{"model": "autoregressive pixel model", "horizontal_flip": true, "levels_per_channel": 4, "vocab_size": 65, "layers": 12, "hidden_act": "swiglu", "qk_norm": true, "parallel_block": false, "positions": "sincos", "optimizer": "adamw", "eps": 1e-08, "epochs": 6.5, "warmup_steps": 580, "weight_decay": 0.3}
Rows from block 9 of a small autoregressive pixel model, named by matrix and row number. Rows with one number belong to one neuron. Each number is 128 + 32 x the weight over its row's rms, rounded and kept within 0 to 255. All counts start at 0. Numbers have three digits each.
After each neuron's rows are labels from the 100 images, of 14976, where the neuron reaches its largest size: "responds to" is what is common among them. Only what is clearly more common there than usual is listed. The data: microscope photos of single blood and bone marrow cells.
# gate: MLP gate (model.blocks.9.mlp.gate.weight, 576x192), inputs 144-191
# fc1: MLP up (model.blocks.9.mlp.fc1.weight, 576x192), inputs 144-191
# fc2: MLP down (model.blocks.9.mlp.fc2.weight, 192x576, transposed), outputs 144-191

gate.150:130109125207130139143155127139127122129128045124103123120133130125144108054139127123106061142127183199127128125184135021139111129150127198087128
fc1.150:132128128127122150130139142138098173131124114060123098129103100065131130155129128130129082152130169095144131128145119129130212119057194174124134
fc2.150:131130129188115063128120126130119124128129127095000068128046125178130128093125128127127105184166232113135153128083129124130129123159127181129137
responds to: cell type: erythroblast

gate.187:083186099128113095123160137106129107117081119175114172076173114092136109122114118123126132148120170142125112131165128130184144086121132095125154
fc1.187:131144124183127137143072128125124124132123168075134083094135137185134161122085123128131141124144109148153070125084145109141119124128140156110122
fc2.187:180146084104120155152131104145186097093019126102149178135170132042146170160158125106113105053117184118080133131124183175095113154120148132116122
responds to: smear: peripheral blood; cell type: segmented neutrophil

gate.132:140177091126147178134153129156095144134124132143054088110149116054132164090153133133123115142174184088151102129119128104144134145132154138133117
fc1.132:153022118112119155100164142161129130140032145129161141198101146112156129113123123145096112131172048126093053125122116121149112133155117089148132
fc2.132:224094197110151163126164140134111103133130115224107158127029123070132129141095141126125153180109116141140101126128130123158137089115138115125143
responds to: cell type: segmented neutrophil

gate.545:117108132165126147122101109117167116139130131166122110162129144224093127127110144112129084156131159079139157117093143184127077093144123171136090
fc1.545:133179153082148092126171111113123136187129115106130155092120131113122124161142135134159144155199111138140049098111134085087200113148151098144088
fc2.545:118157063120114141152113082143132129113219162114171109141157162155126118147170140145066071095119125137121089146130150113048115196164164174085151
responds to: smear: peripheral blood; cell type: segmented neutrophil

gate.542:170126160169129131098079160130101113161145129092102109114083129144128129127104141163192211090130132216114065128046085092143136103123160127128138
fc1.542:129126130154162080129131042071128169128123086112092126147123182113127037077129128129126128125118121174129110124129153127112223139203168163127125
fc2.542:129184125183160128189151043208129176071109128126128127120228112128128125128141130127128125105207066127127121067128098033126062162129128127149248
responds to: smear: peripheral blood; cell type: segmented neutrophil

gate.475:099136110155132082115112092148148192122112128055160133198158146030095142120129126116107109079145077202121105114110135127161098120086142165130137
fc1.475:161235111088131121135126128118157121120184123138140155137113113113146143137134127125110150072163112083086181118185125088181136177126109114121132
fc2.475:148151116114125128183113119124152163091178153108079139113133147199073096089127077123125107130128067125176073093155164121131072108158108118132090
responds to: cell type: segmented neutrophil; smear: peripheral blood

gate.260:083153117100120108151149132155116093136156098144102095160166104167114075165175123169125103148057107110145192138120112143136105177130180137122140
fc1.260:171118150113142141138117143127124118189183150167116128114090074112152100126144122127130140096142102168162153131118124118120139190119126074125064
fc2.260:106132103165095113127136106084101125126129152089126099134183151105116132116135124105097140136129151074128109181117135145079191208132148146130171
responds to: cell type: segmented neutrophil

gate.567:163117129152124164126114131114119114163117112093099115177119060137125119121131114148160162193147116135109116106114153137120095091116116091128130
fc1.567:119077111209120124105087116076159120126118203136132091143142168111112195143120165153109133150130088123249112126150135076131152089125130108110138
fc2.567:136076107141157094134121122089182160106061100089137139135154162126125176141129111105121148047101119176136069081124110144153137187111147139124139
responds to: cell type: erythroblast

gate.296:079137143152112112128110114139110115141150118091164120114092110194146149116127134112125112156147131133143131141124138085130144122113150134128111
fc1.296:092179137116138123111114112122131221098137141079074171139135034112108162122103114119188122124139123130107118157168142143112110160122127135121093
fc2.296:106048084133173056149147113137178161066116146112106104137033188140090097156151100106085050070157136091108169097158112197082182186145171120132109
responds to: cell type: segmented neutrophil

gate.122:149129116108138131156112148091189092138136140080131119123118139111130122144169116145146173099113102121128165130137099126127098119135131139099110
fc1.122:121112139167147161127159129130139122154090095121163155175145054148115126134112129152152099101091117113107119130181136152170129144129105108126115
fc2.122:140143141126148151134127143110157191158143206185139163181111132054102071138133138187136124093132132067132134124133111095161057104123141140132133
responds to: cell type: segmented neutrophil

gate.23:151153119097140091137133109085107138154162144121163139134110136113093075128131125091110127132107128133017152095112130187112097054104135155133094
fc1.23:139113108149148075118102124195180155141145110131122111037134152164113112092116130064149108131171169131126100114141119131150090120096129145137101
fc2.23:084159158099159062099106118098111139159128189176099065186121095073138138128092153147110157197098133118168114194138135108205115102147125132165129
responds to: cell type: segmented neutrophil

gate.493:104126121172145134136150124138138125132104124102116113068173140133122106105123108149141128170132157149143107128164127126116107156133180133142058
fc1.493:142154132125120135088136138153200075172161167139096096143131130123100167114137118173125175174146111057113162134106113077122167120144133124132151
fc2.493:157148133154118183117161125106117133068128129119185078063102132162118132118114132117148138100136102151079075109094117117136146155167182090140126
responds to: cell type: segmented neutrophil; smear: peripheral blood

gate.49:128126126127126128133137143160129135123124087160118166126125096124127127131188114130162058138118141111129205127126129055130122061118120162000128
fc1.49:136129128125129128136045128105128071150106160129118052130096148128133101135126148124130139166128126126061128130094184132127127196134167128091109
fc2.49:022125128126128157129050129103167128128136131157123151240138148104128129128129127127133126139130096034128125127173186129084101157123062074127112
responds to: smear: peripheral blood

gate.456:125145180116139114143120134173121150125172162131116110177155131126082116142129123187124091107180151128073202122145120178121115106162131136134042
fc1.456:144142156124143103149141121166140126094095136075122085151139155089137116139117123128192157103110171123141112169123116085127122142129090120131190
fc2.456:154174156127079190090122165111102132160059124214125196127162105079139113148135174172130123152073112122118170170136137158133142128100116112095160
responds to: cell type: erythroblast