python train.py --arch="transformer_decoder" --image_size=20 --vocab_size=65 --mlp_ratio=3 --qk_norm=true --inner_norm=false --init="xavier_uniform" --beta1=0.85 --l1_shrink=0.01 --final_lr_fraction=0.1
Rows from block 2 of a small autoregressive pixel model, named by matrix and row number. Rows with one number belong to one neuron. Each number is 500 + 50 x the weight over its row's rms, rounded and kept within 0 to 999. All counts start at 0. Numbers have three digits each.
After each neuron's rows are labels from the 100 images, of 14976, where the neuron reaches its largest size: "top examples" is what is common among them. Only what is clearly more common there than usual is listed. The data: microscope photos of single blood and bone marrow cells.
# gate: MLP gate (model.blocks.2.mlp.gate.weight, 576x192), inputs 96-191
# fc1: MLP up (model.blocks.2.mlp.fc1.weight, 576x192), inputs 96-191
# fc2: MLP down (model.blocks.2.mlp.fc2.weight, 192x576, transposed), outputs 96-191

gate.520:504430549493541160461506505583496629514433409486613481485513497536531549498528494501459500492526509391502533644591562505498378494488500497503502483476507508515522498539502502505534528495492493503514533460544537502503466459510499485456560573518481534503448508501498540502503514490499503555
fc1.520:529499505500495354607461492504447526620509504488499495633505591508518488501517464501520406546510639519570471482506502520613606421469486450506497564516478466387550479512490511504443502480500373523501486516498578491500474515495502555472520498526502489480498538511494432433499501512493493522
fc2.520:491376370493511625499404473378448507507467486488525493512478576457502503495514507490556484515531528537486453354489497498719542499488541496442497512448507506464531546507503471504505483499487452609506454566479515452524500512501495571499506463519598434523542529502510509503557551486534521508
top examples: cell type: promyelocyte

gate.524:561487455519554508497517497489507631493505510529523437586487487490484448395505375509443504505501490495572494545500494501499402539513504504511499575386499498499500401497499479492599492511468558555530545413501505481479452494499500565484784502521496501497399425484512552491492497519506512614
fc1.524:505555439565525498562497490442553544477576502502484505496488387479423504502395589487485501493511496539406499458503497509527473467529500496500509365619498502499513435512503582495412574524531492527537595500518411514482546693538494546551504492544502485531500496382658512618495499502367543375
fc2.524:505514570497388504501502466519586422505529497468444484489468499490518518527485460487443525500494505462459496509498509504500510527476507497480515374489419559489497518562516509504490588537502682430470571521498484457542550392463541437504321506492500484408541418485489480566500505447489503441
top examples: cell type: artefact

gate.177:490487486512557533465410500537498456492459495470501508539471509463515503501514501507506459531451380541510504501508492522496509478495513509499436566626523502492471525502497519516472586509480497323501587500419389581429579500709513464521480495490427486497447512436484493637487485431465615506
fc1.177:500627502404459495497528504496508376498488571560507539550521392497511470492514501528499505501511608502504534557505493489470595444526488509450501480593537447484500503554570755571519514517496472314433507513501504471493571448489490515508503443500512609494500602459457462508497433482507499503
fc2.177:417555487521495507496651501482500494501497438579489501451502513466502441478514464349588496497494531498491487472511490483529496421492493498398487488510501493497491616530510795496504497426498502495486489438478532543457539474505501517490509500548509502504629586501499439497502486519482500504
top examples: cell type: segmented neutrophil; cell type: band neutrophil

gate.472:502442524493599512375493512498502447565496503557465497476495541500492500521495464492506483503500500427505513492462507497518655550498504558534470511505509392505516543479508512501425390505504512367508534409503510458371467504495496511494465528597483468558504571508641431353503511576456497571
fc1.472:467516501496446492517490499500494566512412550532512558511497564492427472509493573194547518390495498517438497487507510490503478503507508539522516498539565501521501505486505508524489506485496391503492484497508496493507549509558508425458564503515608531457554430504489560503564494511491494408
fc2.472:560466503490513554370504505573522511455503481609493540516505477496500482503418493416523563502504495467501500588460498507508581541570505402570402515578507503554494601469450505482512381499518562505490504502470511492499492486511516495341499504651483508587593499500559434410497510505483502499
top examples: smear: peripheral blood

gate.281:464497490486517500524411392506522508503467490449537496497440554562486542494480523552501527508501489472588494518506550537506586494490483506499501529394626500474508498463487421499509478383506496487493460498428494491479523506520502494522648395493514563480326575506462497578661499501498502598
fc1.281:549521433534501501557511501513530564500490477488552510540483504398507487482511330485404417576423583521512479522576499517516495543498506496496613608479540468482409496541584493547550495494496505566405457492445558505542506452460503580513600347531515572502506376499448478383510522503495500580
fc2.281:553526422499552499558482298542498494497495453486545551546505431526522496539449467579471490475456379517581514505497481496513510490575503516500499671497595500461502481502497395557440348560494499513491565416412496515489502495507484490512502381431526501560503502499489597497475507510358501489
top examples: cell type: blast

gate.566:508560494510496518520485524529489493469516471495500543458486503443493546561501585351509491577576549499411405539506509503500490403486491458370480516506499510501488538519515541604495503501502436414505421494499455560498503566494393504414460503510493514654529488500575597549504509506410500492
fc1.566:485545490465398510463524468487489517518483501533429402416499559486465402488456589529512634495496395503513519493523499500529514570550491521569500581499470503507494522515523427500425462514469516517498518496656492487469500527500519454515505590535503455523512590498520440502468516488555498412
fc2.566:460525429497382486428512500484490505454554561534469513424474500545480513506513503438515562539556367491495462496575507495512501550506504503659559502603510521518499326495499465542403404588530496562494502463505582495498505498491554391458409532494497529495499500505496524506477487496484498463
top examples: cell type: promyelocyte

gate.539:517499482504512454543385478466531527501506519479503530516433536505498500545502506487451490514501539606505500462498471491496499509487479484500517460360510572490510498467504495483507580496517365502494506566566561503518492527464415546596480431497501611500563513498417584469509590544484491454
fc1.539:446617492470494531574593464505547500705494588503362443504504492500460500500401497515464500477368508480404505501529519510519504550524518502570506471501500460501532567467493491505492469506527526498504509528475595488506544400531497488536548347498509509530501501497498370501369508503602516483
fc2.539:496520506488384505582646497492527526505527680513462494352527504459523502547489442488507489542505505475383499460502529384500503482514480541537568423495554527481504507508478515522415504484465492506514558466492510501501505383499497484499551451469536503501434513458486472532497454487585498493
top examples: cell type: promyelocyte; cell type: blast

gate.323:514361281567475448524513522438456521509479498545542525489631444545485511584476508525576467490471452515589480461499460504557501539461516451515524498517472511437491386478500494459557540427521493568456483520534551450446490506510469507551500486553482545543507525474509441532475508539505502492
fc1.323:444539375387508512693504556514476445515482443608459496527527484536490469480542401510508481434528532521506513544513499504504568509445494536501525512482496500488524627501469496530589490489522566575498451533513486519528626498478566459482463494503540479416444537553577418548451454654468472488
fc2.323:601455355562448523476533452594424510466526538634648343489439535476391486487461501568494481467504495487480568504499519474487472488580523552534539518439501530500557438589460489519597503563492524505501431512465477505450351464548544536561551577528449485595535422513481472527495472463535506610
top examples: cell type: erythroblast

gate.417:515439506505426459511523571508524429467498487500534552556583509501535504520477523502498492589493516497497493479499500504494504496535487494495543518500558456488492492603497616401370495485657395481491606494506301506487714516510561507485497475385500512551493501502500513525557499431514494500
fc1.417:504577503523564499499430508521495508521508478386432512505493482401547488371514497545504511529532498528462501487511499500496509479629491496579501500473473416478488504505531595491382509463501402468452507489674395506548507456488543501490499489492594495522493516507499587502502510501602427556
fc2.417:493520491501503513532622505483359492504501510414581498477484442496509432409503454344674515461497485482513483491538497498494554550556504488410443545534522500499514455600572574494442503501577499506415496500455504494550493507500513507473534464497497428497535531499499496496426444494633502504
top examples: cell type: segmented neutrophil; cell type: artefact

gate.237:538492438514504488500498468589579454501427494555478455526467545479522403442657541444501533587398479503535499519512503507506497403498489481520475422495477541413587492497425505474405631505499464480542510493470502417500478511504500498459502573499498499337492700498441495525491509495544499353
fc1.237:501502514563498472611550452507561449504436515567533496475499534506489398400498523485521512661481409592528516490565606516512584436478437499505509511450342520497667503504580487495488501505484499468511393502504500511546464455494531507491498502581510495500501487496651482504337479476508478549
fc2.237:478474616499643533720426502480572558501491467498520744489541396464390495493421509434502503489511498499504493452475506437476475457501498538440436499493504363499499452491482464524454428497500498411571460418501490554494511424511501495497492470498517508503531494502538500485500471489521490502
top examples: smear: peripheral blood; cell type: platelet

gate.297:528487400501604483514381451436472511579501415412433407399392422497507504522495604482501505496552443503591490513550495470435473581541505548533471507504500590529508543526515505490490440505577531502504583443496403489508574518499499470512437500503496493455425502504505464583495536469494518492
fc1.297:530463488487489488478479513483501474528516496505475512385491504499453486489548499492505488499344596500516595504484483477465501230508519513451499495308497500490599502522507493528682518497408531504494463465498512523527493478504493630534502453605522482499507492513608504496652579462511498460
fc2.297:568498460471493503475519502503441687499511464456425496282452421507472496558480477498495506522499503511530496466495499513487509595496504533516484493478505503512498542565499495537533383467507559463464636405634494518501497498500501508498415486499573493522604485498443518501476496510404506497
top examples: smear: peripheral blood

gate.547:498504495470426512467497441464453474511500346507492518497530518569499548490516506501504511510599535505560512494491501505511505475506461488502449290340526495580496505497504478395590453534504505483510444527470407481487497453507512486498488581456558557503549506501495518530501493441674502517
fc1.547:484490502496500507481499503501488439481478496447609523496516545652490499481502529557611526495561449619497506500490495509652460597568494443530498507502528521514513503477493493496509520507483526447520521371498591489429414504477490553508376499523541516423525541481500432508368492489591504492
fc2.547:547468632508521496537447496423499530499530663479473466392504395508535507604488489463402503453483476501474514488515457484502361452679514494547515573504536463466505505518509482506391554458499505532426676538536444499359502494500499514507453401511537644483491476506471536553492540504387494449
top examples: smear: peripheral blood

gate.366:484458497524610496499458456534494494445497527428501485582494482525498503368542582496612560531457505457668513540521510506496435496498496501635506495481484534495501498477449493487456487476480371586492610500530518395505484509416507472533328517384506492442463498485437503431532562504506491499
fc1.366:426476494563527496510605428502497507511501498486563475481475445514494578355490498566507435495502585491478487498499490496495508488507509503546493437514503489515496530494445462527502385499614535517502508502446524467564502399504500572574478403429520497546504358500495501565500524532494518609
fc2.366:518497492475319505760508513509511511499423534445500486356475430355559499502388488489404504477475645451415524490519497456525404396593512469508483553566567450499484493573503496507479410497500724506535488433518506505479573492515512494497493513483615503486547499503502495451491503578491494470
top examples: cell type: promyelocyte

gate.126:485461500502470478473501471436503498528498482521502449500487332485496558534445390519419492530574525478560562507491528499498583474501512453466633414502495600502565331493478503436413489508550501541538442563244511478550510544555458497548512498470490436597427496521544567505623510572484500481
fc1.126:450452482532505500511502380458500506505501497471521511411493455502509538598501452544424496530505516502772579504543506485496504491498581513514651498524498527463639489503476524462498506500502501496499501504447459441629500509500500497640463503482489343494493543557448501503535499485484502509
fc2.126:506504540498529497499518472524441493500502521463411491658525517577465480380501515501530498539490496495474492486497501504509494553472501532514500503496499501501555574507524503453511673502501470488375495589482560512503487527500508525515503535481511545498489566503495396503501503556496470630
top examples: cell type: lymphocyte

gate.398:507498508481482499505417502507547573538573471423492506499512490494465498537500546469490492541503564503452491463527834724659568349433452389497509503497423473495492504443468495494490499511506499497468497501475511506546498492471502509444514495550507532500510500547489481502510502495535444485
fc1.398:497562467557554500538507545508531449497691526424541568483441504501461461483525511499503474461498521633573541590586509500497509359452478493398528518414419505478495612509548524525503573508497436557487473503462509514508462499490481578599483501506545460499531503499589507549472516498493499534
fc2.398:498499474385490535497432489426488485503503471500448465464520497497487496487314666505492474456462648549415449409495368435497650565509495510515474534559490497576499498415497498516487513492498501507502518429645529454517499496498516517501565493512490507490470469503504509506498577455507496504
top examples: cell type: erythroblast

gate.217:489495428646555505572497513511572500478492591602573506505505395397507532494501502423481494481445402498518490562568504513512424380506515514476618521526483495500492408512486513505471461496565463631507490496701470368520500680496487490486495534501471443494405416498516487499504505486538525511
fc1.217:643410595437506497631450588496495535504502515452367515446499487489444489518542459450507500496501501468499524500503496489468497449534472490489481407466497458492456736558500513580635513509506559488512500500454472534613513551503504572498556403505508545418403560496520593498499485540491493490
fc2.217:549438504459510497676494485536498652497507499447479468383518433507500497505491361578507499472496499501505501521519503494500501514512494484501499489559489501521390473508500512591422492539460598433496553412431471489501507578500496440504483429499456608421346483496603524498499441500499501499
top examples: cell type: segmented neutrophil

gate.376:517495532498482502496511502524563510501502523543500501516528494536500448383501516501642491474497489555492567493499500433525441506510563433497503463511612355492500496568459635498558466556328592517499472576500531500497499564457296511500498502655558496482507478526522521518506532502507486439
fc1.376:631512520505504503498498516450515530504496563568529482515513453427512434369443510516586487487504390601473500501459515440496461518500500431499494488501497343456508489596499688524505494658367526503499497560503505405465497635500434504502491478644508501507497453502612573504551533506531484425
fc2.376:338524477480540505505504513501498425502448332425447513454495581499483682629549504498434521503508527383566497511539502504493572518498498500509538499498474665531502503421503306501507517409658410447462470486497497545538500439520613497506505498401463502524490502435451461489452498499501499501
top examples: cell type: plasma cell

gate.0:653397584496533510490477531501538541484505492427618500518435500533506501517493489451432495488436498501499492498495425463369504481467409497533569496472508525461555497522507482497549595527495522416472502500426498474490564513500639633494539543502509591496518547427499578396511500497493497507
fc1.0:502461521484492525388512322510507492495496305471479428487510537553495526535504499496451565525475499428505548401463509497498509495616501504502514500506532501532424584503499500504511490495490685495492480328411437574502498500515523499492495507537543498495545666512385507527493494434470470566
fc2.0:559501590480467502512548470445506498510443506472504456550544566492466495499587555508500541503517506521664509500507498531492489502506506497505585503504496478561501506355483397480421534431522423468502370500510504502500506500499464500528511495500473332559474522511501493547477437529515457448
top examples: cell type: segmented neutrophil; smear: peripheral blood

gate.41:479501490584503512553500511493499476504507503501439504489505399498507499489556545466498600495338485494504509499496494511495444501617500459580507407482527493500486638499447393510455634361526502492491573665498471461498575497502503499500496500439499586515502573497494495428613513492521479477
fc1.41:467485466550501503460514486476516490542515529575498482519531568540506506508501508504417639517518508506507500490503498468478393492496310522561465506439634503507484502499485501475392496512503421467547594644494495591422483563503442501457498505369476624498524495498446500431512502469505474388
fc2.41:464503472571465522503498511495463351504503522498501500505491494590502497333487509442499645441468466538475505502507510503498546610525513501484495441486503490509497490510546526522499499503500500508444468565471597500567505578497501629458543528503533491644502435499492516536500553529501496579
top examples: cell type: erythroblast

gate.179:506477491504549476537512494548528492448500552484539496513500547499435505581534492490498514461452497567537536530492493493496516566538501518480500498539511510508589498375498493466501484360601493559518560507527471427519512418445586369496516503545499403375482477525504429536493497523574416484
fc1.179:543479467523505491491475512483569515507500478498470499537496521518533489500579516467635475495512321501421500510499486485491425455499465500496444630455480509502479352533613483505498514521504500509496503472617619499483462474504502456295494585513317571515501496482507497500500651499480500453
fc2.179:499472553508608509470606498494497546501471465493416494556501462510536451483507520496561390535485527481440484500501508502496505491513504490485432593481497498496444440501515494510533578446427535393512584499517522487500502494498460516477501505502552306502503635373491429564498468499493505504
top examples: smear: peripheral blood

gate.384:587518493505458530453486476539446506469562523494594501497500514441490480493513354494444457507514532445618494534492498499463483502602553491503698501491532535458644521574441398501611527461501511396452502527499499497509503496489495582427555495488612501489495499625518483497654527507487493490
fc1.384:469518457488409537529666476495615556512507498490519444578488495492565504428507504675491494497518504520420503500498593560506474571508504503510525542484496501510487383521496494503497561505511519503504519499503489564502600416488492501433525479497499371481381192504369497509498502518478489505
fc2.384:474486501519468469506484476576509461492503500603589498517476505557529530486499497523504494502528457489391481498456499501469584508526504452505499526501398553459528662510509680350486540498484422529501505547555643405473528665489487486482516420453487600477414548542673591495509532496534430524
top examples: cell type: blast

gate.412:501509511496449520428503464453533496493503533458561518484607469502499503481499605493497465554516479505469475483487499499515510503507594515522473594661507503559522476517492487523498585481497511500503495475423527505504620547507499493498576485598458478500499410599510538506607425500468499517
fc1.412:439578492494495501562516494497402447500497511465447571470515602511513456482477521439498495478457500502515551530554502502495547416505551440511529487479496471503477529534512485498476507522497543479589433498427324502612546497506511542574494635499497486495512514499432510490667474500507518608
fc2.412:501435509444478496566462542500506444503498501627467488385514567499515516455500503509500502472499622470557503502497503502525500400442468482605497363461567512462420498504510494439454605495529498417530502501501505496496506494510511548490519504492595499538503529497488446505498505493467461540
top examples: cell type: erythroblast

gate.443:607459499479514583403500501471472584489503469490444503520465469516506433504461500484511503557614514499544419479488477500511505500540549464520531516504591526587508529485475395526474503498514537462450518428423508502508502484498499598495498508533499506512501498635499504508562436528515473477
fc1.443:476471501471503472527500565469490498539505498491463517512498488502557505597505499578504543555501501533502500513502495525508543522469496491472412468490497496483490509546493498447498488518557645336500536466487503483506473504490446500469497517478512509490483502500212500516501526604410501498
fc2.443:514490486602503498600554641445471454497541476494564497566514499413512567516491502540394441513564472501423505502496492493495446428508484566487494575505587458442591516445499498515505512496503406607484511647499490523475527431495498377501554491506461407512437471501596511516433496516517497509
top examples: cell type: blast

gate.89:579398469512576336502549339654584499484548475417512464541421472420517506476548395509517511547500475517558577495515505526525493522510518485506465549509517472490513544484491507484556421492459504473474506427483429454492406468472502560422479456551514557446484515519521435472443485507471476460
fc1.89:408499479679513522461428447158537481501485504501426571566423502702447470629442528498526477497511501480462527538471475480450569515416504501495489479578487485490490462472509520484532467509527476518476493500510487511449517506486501571448466511523510510588473523530468495493498498526487491497
fc2.89:601646464453459599482565504311503451488569504348416509556444453604472501517502502471546461540499453580592444506520520510479497527483524541496419505551474527524546536449545443481522464576514570526527400525431489556475592496493526522501603511505547482536472565521485498483530464506491483493
top examples: cell type: segmented neutrophil

gate.16:573501488578525523488517492400328337448627473526519502481388446352464494519413661519526474450481553541446577574596514523462469456568498482539494534515480494477518504588487501465464504513520511486470494513525472456480484552436495500586488459482574450396502480508500600556508577480566422519
fc1.16:379500439515532494500518550436494523472524402498476484408559472541454501543475521511576486421500482462519502504496505514492517459498458503500506454466494552501468662495473471523479559482525431480470495551463500458526573529467482539509463487519531478417500611516540455565497525515421469461
fc2.16:509409525449523439530527507625432521508514384493493502478549384504578468488620563428572537455553524453536555546473456441407433631504512480429460549562496512558419450420510457445564495536544533443479460504548489476463494538503427502436474485519499493564480534485600542441476526513461461482
top examples: cell type: artefact

gate.389:493503481499491492485497484500515435524476484510499557487483547476371526498499421498518555502396500494547507477483475501500530498588500512521439500428487500493500445351490504500505503532509565564498614508441492554500503368592505453521519505451365558604502530489426454473547496284478514501
fc1.389:529637560550498507503501497516504434482429520535501521497582550501499406464505487453461499516485504455579511511501474503447589573649623576502531337477478579540504661497512504495482368463498544554502500514545438485503520561506522493652485498500498434502484503499528413508476495441498515543
fc2.389:491505404478505497513506499503535498502522495500473508531500501529499497525499513547537501448503511533501522523505513496497502563261499498482567610641469489503509486501500626495648490516470458386480500445597500507550534531497494510367483476501478485520501501465577622396518419579495500531
top examples: cell type: lymphocyte

gate.437:484602493492522494496492523500453562449499503487505492474520496565482499508489616431500504504455576499444467497496532593503509509527533514506499490491497508627324532408501423417495492441495595481523466506501471281507543396501637456502506504496581513498530501503563643543507494503499502630
fc1.437:528441524493511500500490487459504501503482500514511501497528488514577498495500403486502473488496501495562481463504494500488380499444492490464506504465448500491459385470579437496517494526513547497413504504471524499440501497584536513494495362505501468500584462430437511545501538477433500505
fc2.437:562518498497453505513503509490483305497491500504517481477493526507504479566490476500454568495497446504546568471500523499536517550500506502509497513553481533505654499496497591500529500495454546549498489426498500602722498502497500503595487497459482431574438498524501502503573504495464439497
top examples: smear: peripheral blood; cell type: segmented neutrophil

gate.273:476554486509560494579476542506492489581502492514573509545538522519645615564447465597505513477500519496457501489489500417555457491503403431497504482414509499447522488533624502495526480504484485496570486598507518445442377411505479474432477510505438503536506590421488514368506484508586503538
fc1.273:516424466510509494539397513515451513507491506476502575503532486495523494499487498498498458557573469589520557495460515524589596493496501500608491469446674371426419508481424503489457520502542481493507481502527715511503488499600482317502514473513497584489517462532496500509531475503471501506
fc2.273:489504482508366492469504474477527502498497489508491477429474492497502599539503696499468546495629468500597513516485502520498480496614503543503573499474507522498498497493487485422491507497465504451581495359392460504449507488502470496521462462499659498379465499502609482578519491516406498504
top examples: cell type: blast

gate.127:435454509497532507457496335389552467578503496443645486475463299503459615500496497503500516500586486490601518499523526508505538458514497501500476433494498496499518505412502429527497474504526501470449467455454480509577499481526501475541432494504506511517497550613489399577504451526551477555
fc1.127:474501456539497421566509506411520555494526587521493441654453520521626487542476430399539513499475480499487473478491504510472508476486431496495472493496418492501498363488500511490480498481515503514507497510510418534495623502538586498496507479504540477497502409515509506501494479520545443479
fc2.127:497489510581423464525657574445497498504482568496511490498500507424504680504428453320453536491513565510577503501525496512502533630485496489471510414477500495491514445529484486542548441475627437512521535502468523501553445509512469564489504548468484593477502428512523484373350496503591497509
top examples: smear: peripheral blood

gate.194:501482494502588497502480503496519505503566457500569486500451543572418605535469494563515490509355535500503497478496502528518558494493467487514449357466538471412471487486500539418497512567494386510483525725474505505419550485639498521550500507462552565530512506317502610424502520480496534417
fc1.194:492487457515500493495395489473492509501482487541505495492374581433501491505510486507554502567509493501578504509569498507507495505542491510485450665551499507380414400507502518468586525489448343529496497477500502490471506566501500508495714570424494498496451506498516517501498507482495500507
fc2.194:515488330496532467466359544527515505512518479508463484499416496401475494505650482556469499493612589494565492504524431479482525610497509451499486616511502496495379501456545591506537674510495382500497503463458511499493520498484476500505475488537502572419500505452554527477438503428527505504
top examples: cell type: artefact

gate.22:438561494506482616458491450495551503508526503548496451501495498567507490524548501463562544508497472502419520425474448261501479456543500505542512477507571579541497497501539505507505500507492493494483508561509534417504498400498499500507497543504529504497499499571505504496499484489500462504
fc1.22:470527489510508577466544512510490500262629340488524495500507502503529493525497473515363493406518595501491460500556504504445577442494503600505507502497498506412504574599556501487498504516493483540507453509500359566525441497500505478554503533518584502464549530412505503481453442443448510540
fc2.22:359746481494490491447501497492509528506499431298524460425486457496501463484459415633541678508506501498417502501499611497515499482522500502499535551499513502448509497502494507486604439562511473498503490486507500499494506535492507495495577504620524490530346420496503501406436495496451499502
top examples: smear: peripheral blood

gate.222:491493489498423459509524537485499598479495502542492508549508493359535608503584477439507499576501484545449448495489503505535531528503501501487447437568418490455547496526500512504595497379502510544497462478491590486460508492460500494249516495469524502561498440566511530423481449577591374449
fc1.222:528430473506477501492500476471549504558498526543537487577475484478502649492500482506557454497541503500507381501502501505506504499501512494593399481544493458468500472442451502424571368486582414549510461497496628547513456500613464355476502336403514561522414502487500500563387486492499587442
fc2.222:496518517519514463391522445509514484499488504513477526418521502497526501497603497491512626505367486483516498460483505511487425672510501485551497499547498496503399422477500559497581527555506426501404484498487507508500452499497497539520504565553497503506702510500399517489498493501496499648
top examples: cell type: erythroblast

gate.258:599450487528454498480572487504535406483518507584625498496487496507542498418446435570635502507497302496616542536488470498498523502531501537514511504502502488479493498516501483535492528458494511533460507496500491496502476549483506502416475509497541503498499536474591460497490499501505501500
fc1.258:663487334500476425500490537505621496487493504547502482483436512395534500530503465423539444533593428502550521514501495494496565388416496501510506505470500467498496484501535487534495506589495489492530503525527503512499505616497500424425540492476424503449523501513500564489510495595372497464
fc2.258:505502518466504526637525514398500605507594502425442562454501467552496596490485479509457504469563517446376509482495505491522503499504516497446414530502494484496507503492520482494498503552474469496509433402499502496493498507494595450510665466508496490427498517491450505543500474468498501508
top examples: cell type: artefact

gate.282:501519461472423525490526505428636504532485465522547478550447525557411534503516563510552461492463508527463494483485443434504438509544492481514502507501504500479592393486520550530497495510462516570509592450575434472525407458497502489394509477600556503482458518531487490607488533494487463469
fc1.282:518651502427458501440449523624424528504468508534533519529492457497486490433461410476417461545528517522549386519524491497513521455506520507494541482452518512521516408509434487509458499519496511459469456525516533392500509514516515535554442508446596433537526371483434475341531464372489509533
fc2.282:495523497509553502442464582523356400420523480420639486538372465454473503474441188469441472548485475517548510497484461532493500494450513433495524507518416557481419508551525525361470515484500528449499484494513513512465476537464518433477553482557516513521504465463537403490500456570520495502
top examples: cell type: blast

gate.517:457479513492515496365509517435504496389499470659598468508485485457560554472507510331466503502405368471479506515500510517495496496525506513493468543504500509540506437592500458532509480400473631584477571339616461507377504489491518494454464507532556524510501431523503487431502497500332496509
fc1.517:561496483524513499504425486592587501496500426429489560508408577462528445499517366496499500502500522488523531549515496509458561500489463502506463515396549500469519495632502498464481490493505493499501508552502445500557568490511474498555500425539454488350494499492451508575497454559472503540
fc2.517:542450510505442502513415498458480495511493495494564511447508528424566487553566494514455483487499464506551500590546485490490500424447516509465510417413493507510530498501560427502510496421511383494453554517310546495590508469495524502574492500491495399425491514486479488643570536503414504573
top examples: cell type: artefact

gate.117:574545484512496474480521522502480522544436496563536475464497525578516497467516374592476483505500488503502495536514510502488497495384465510423500499369488500503502496508506492667506502517512556440562448500505449501470491511503606486464534536501503390499504498495563503502428493502699519536
fc1.117:515513420481499518495489520498521451513511491505515502469508501459425463493549612458549674453497446544497490499496476501508621470490552513448421556464568505582517616491412486618477455503628532469504489482480498459369547495510541504501446519507535506508516496497463490581539472518496546407
fc2.117:571501502501504505560528498530612517505503571372541497501540490494500402555502453511519500498503486498496510497484502494491485497512502473520424501502490524489491625513478491578492493510500607430506450523416358502458608499506496489497376496511417569501499427499563478635522433514553487460
top examples: smear: peripheral blood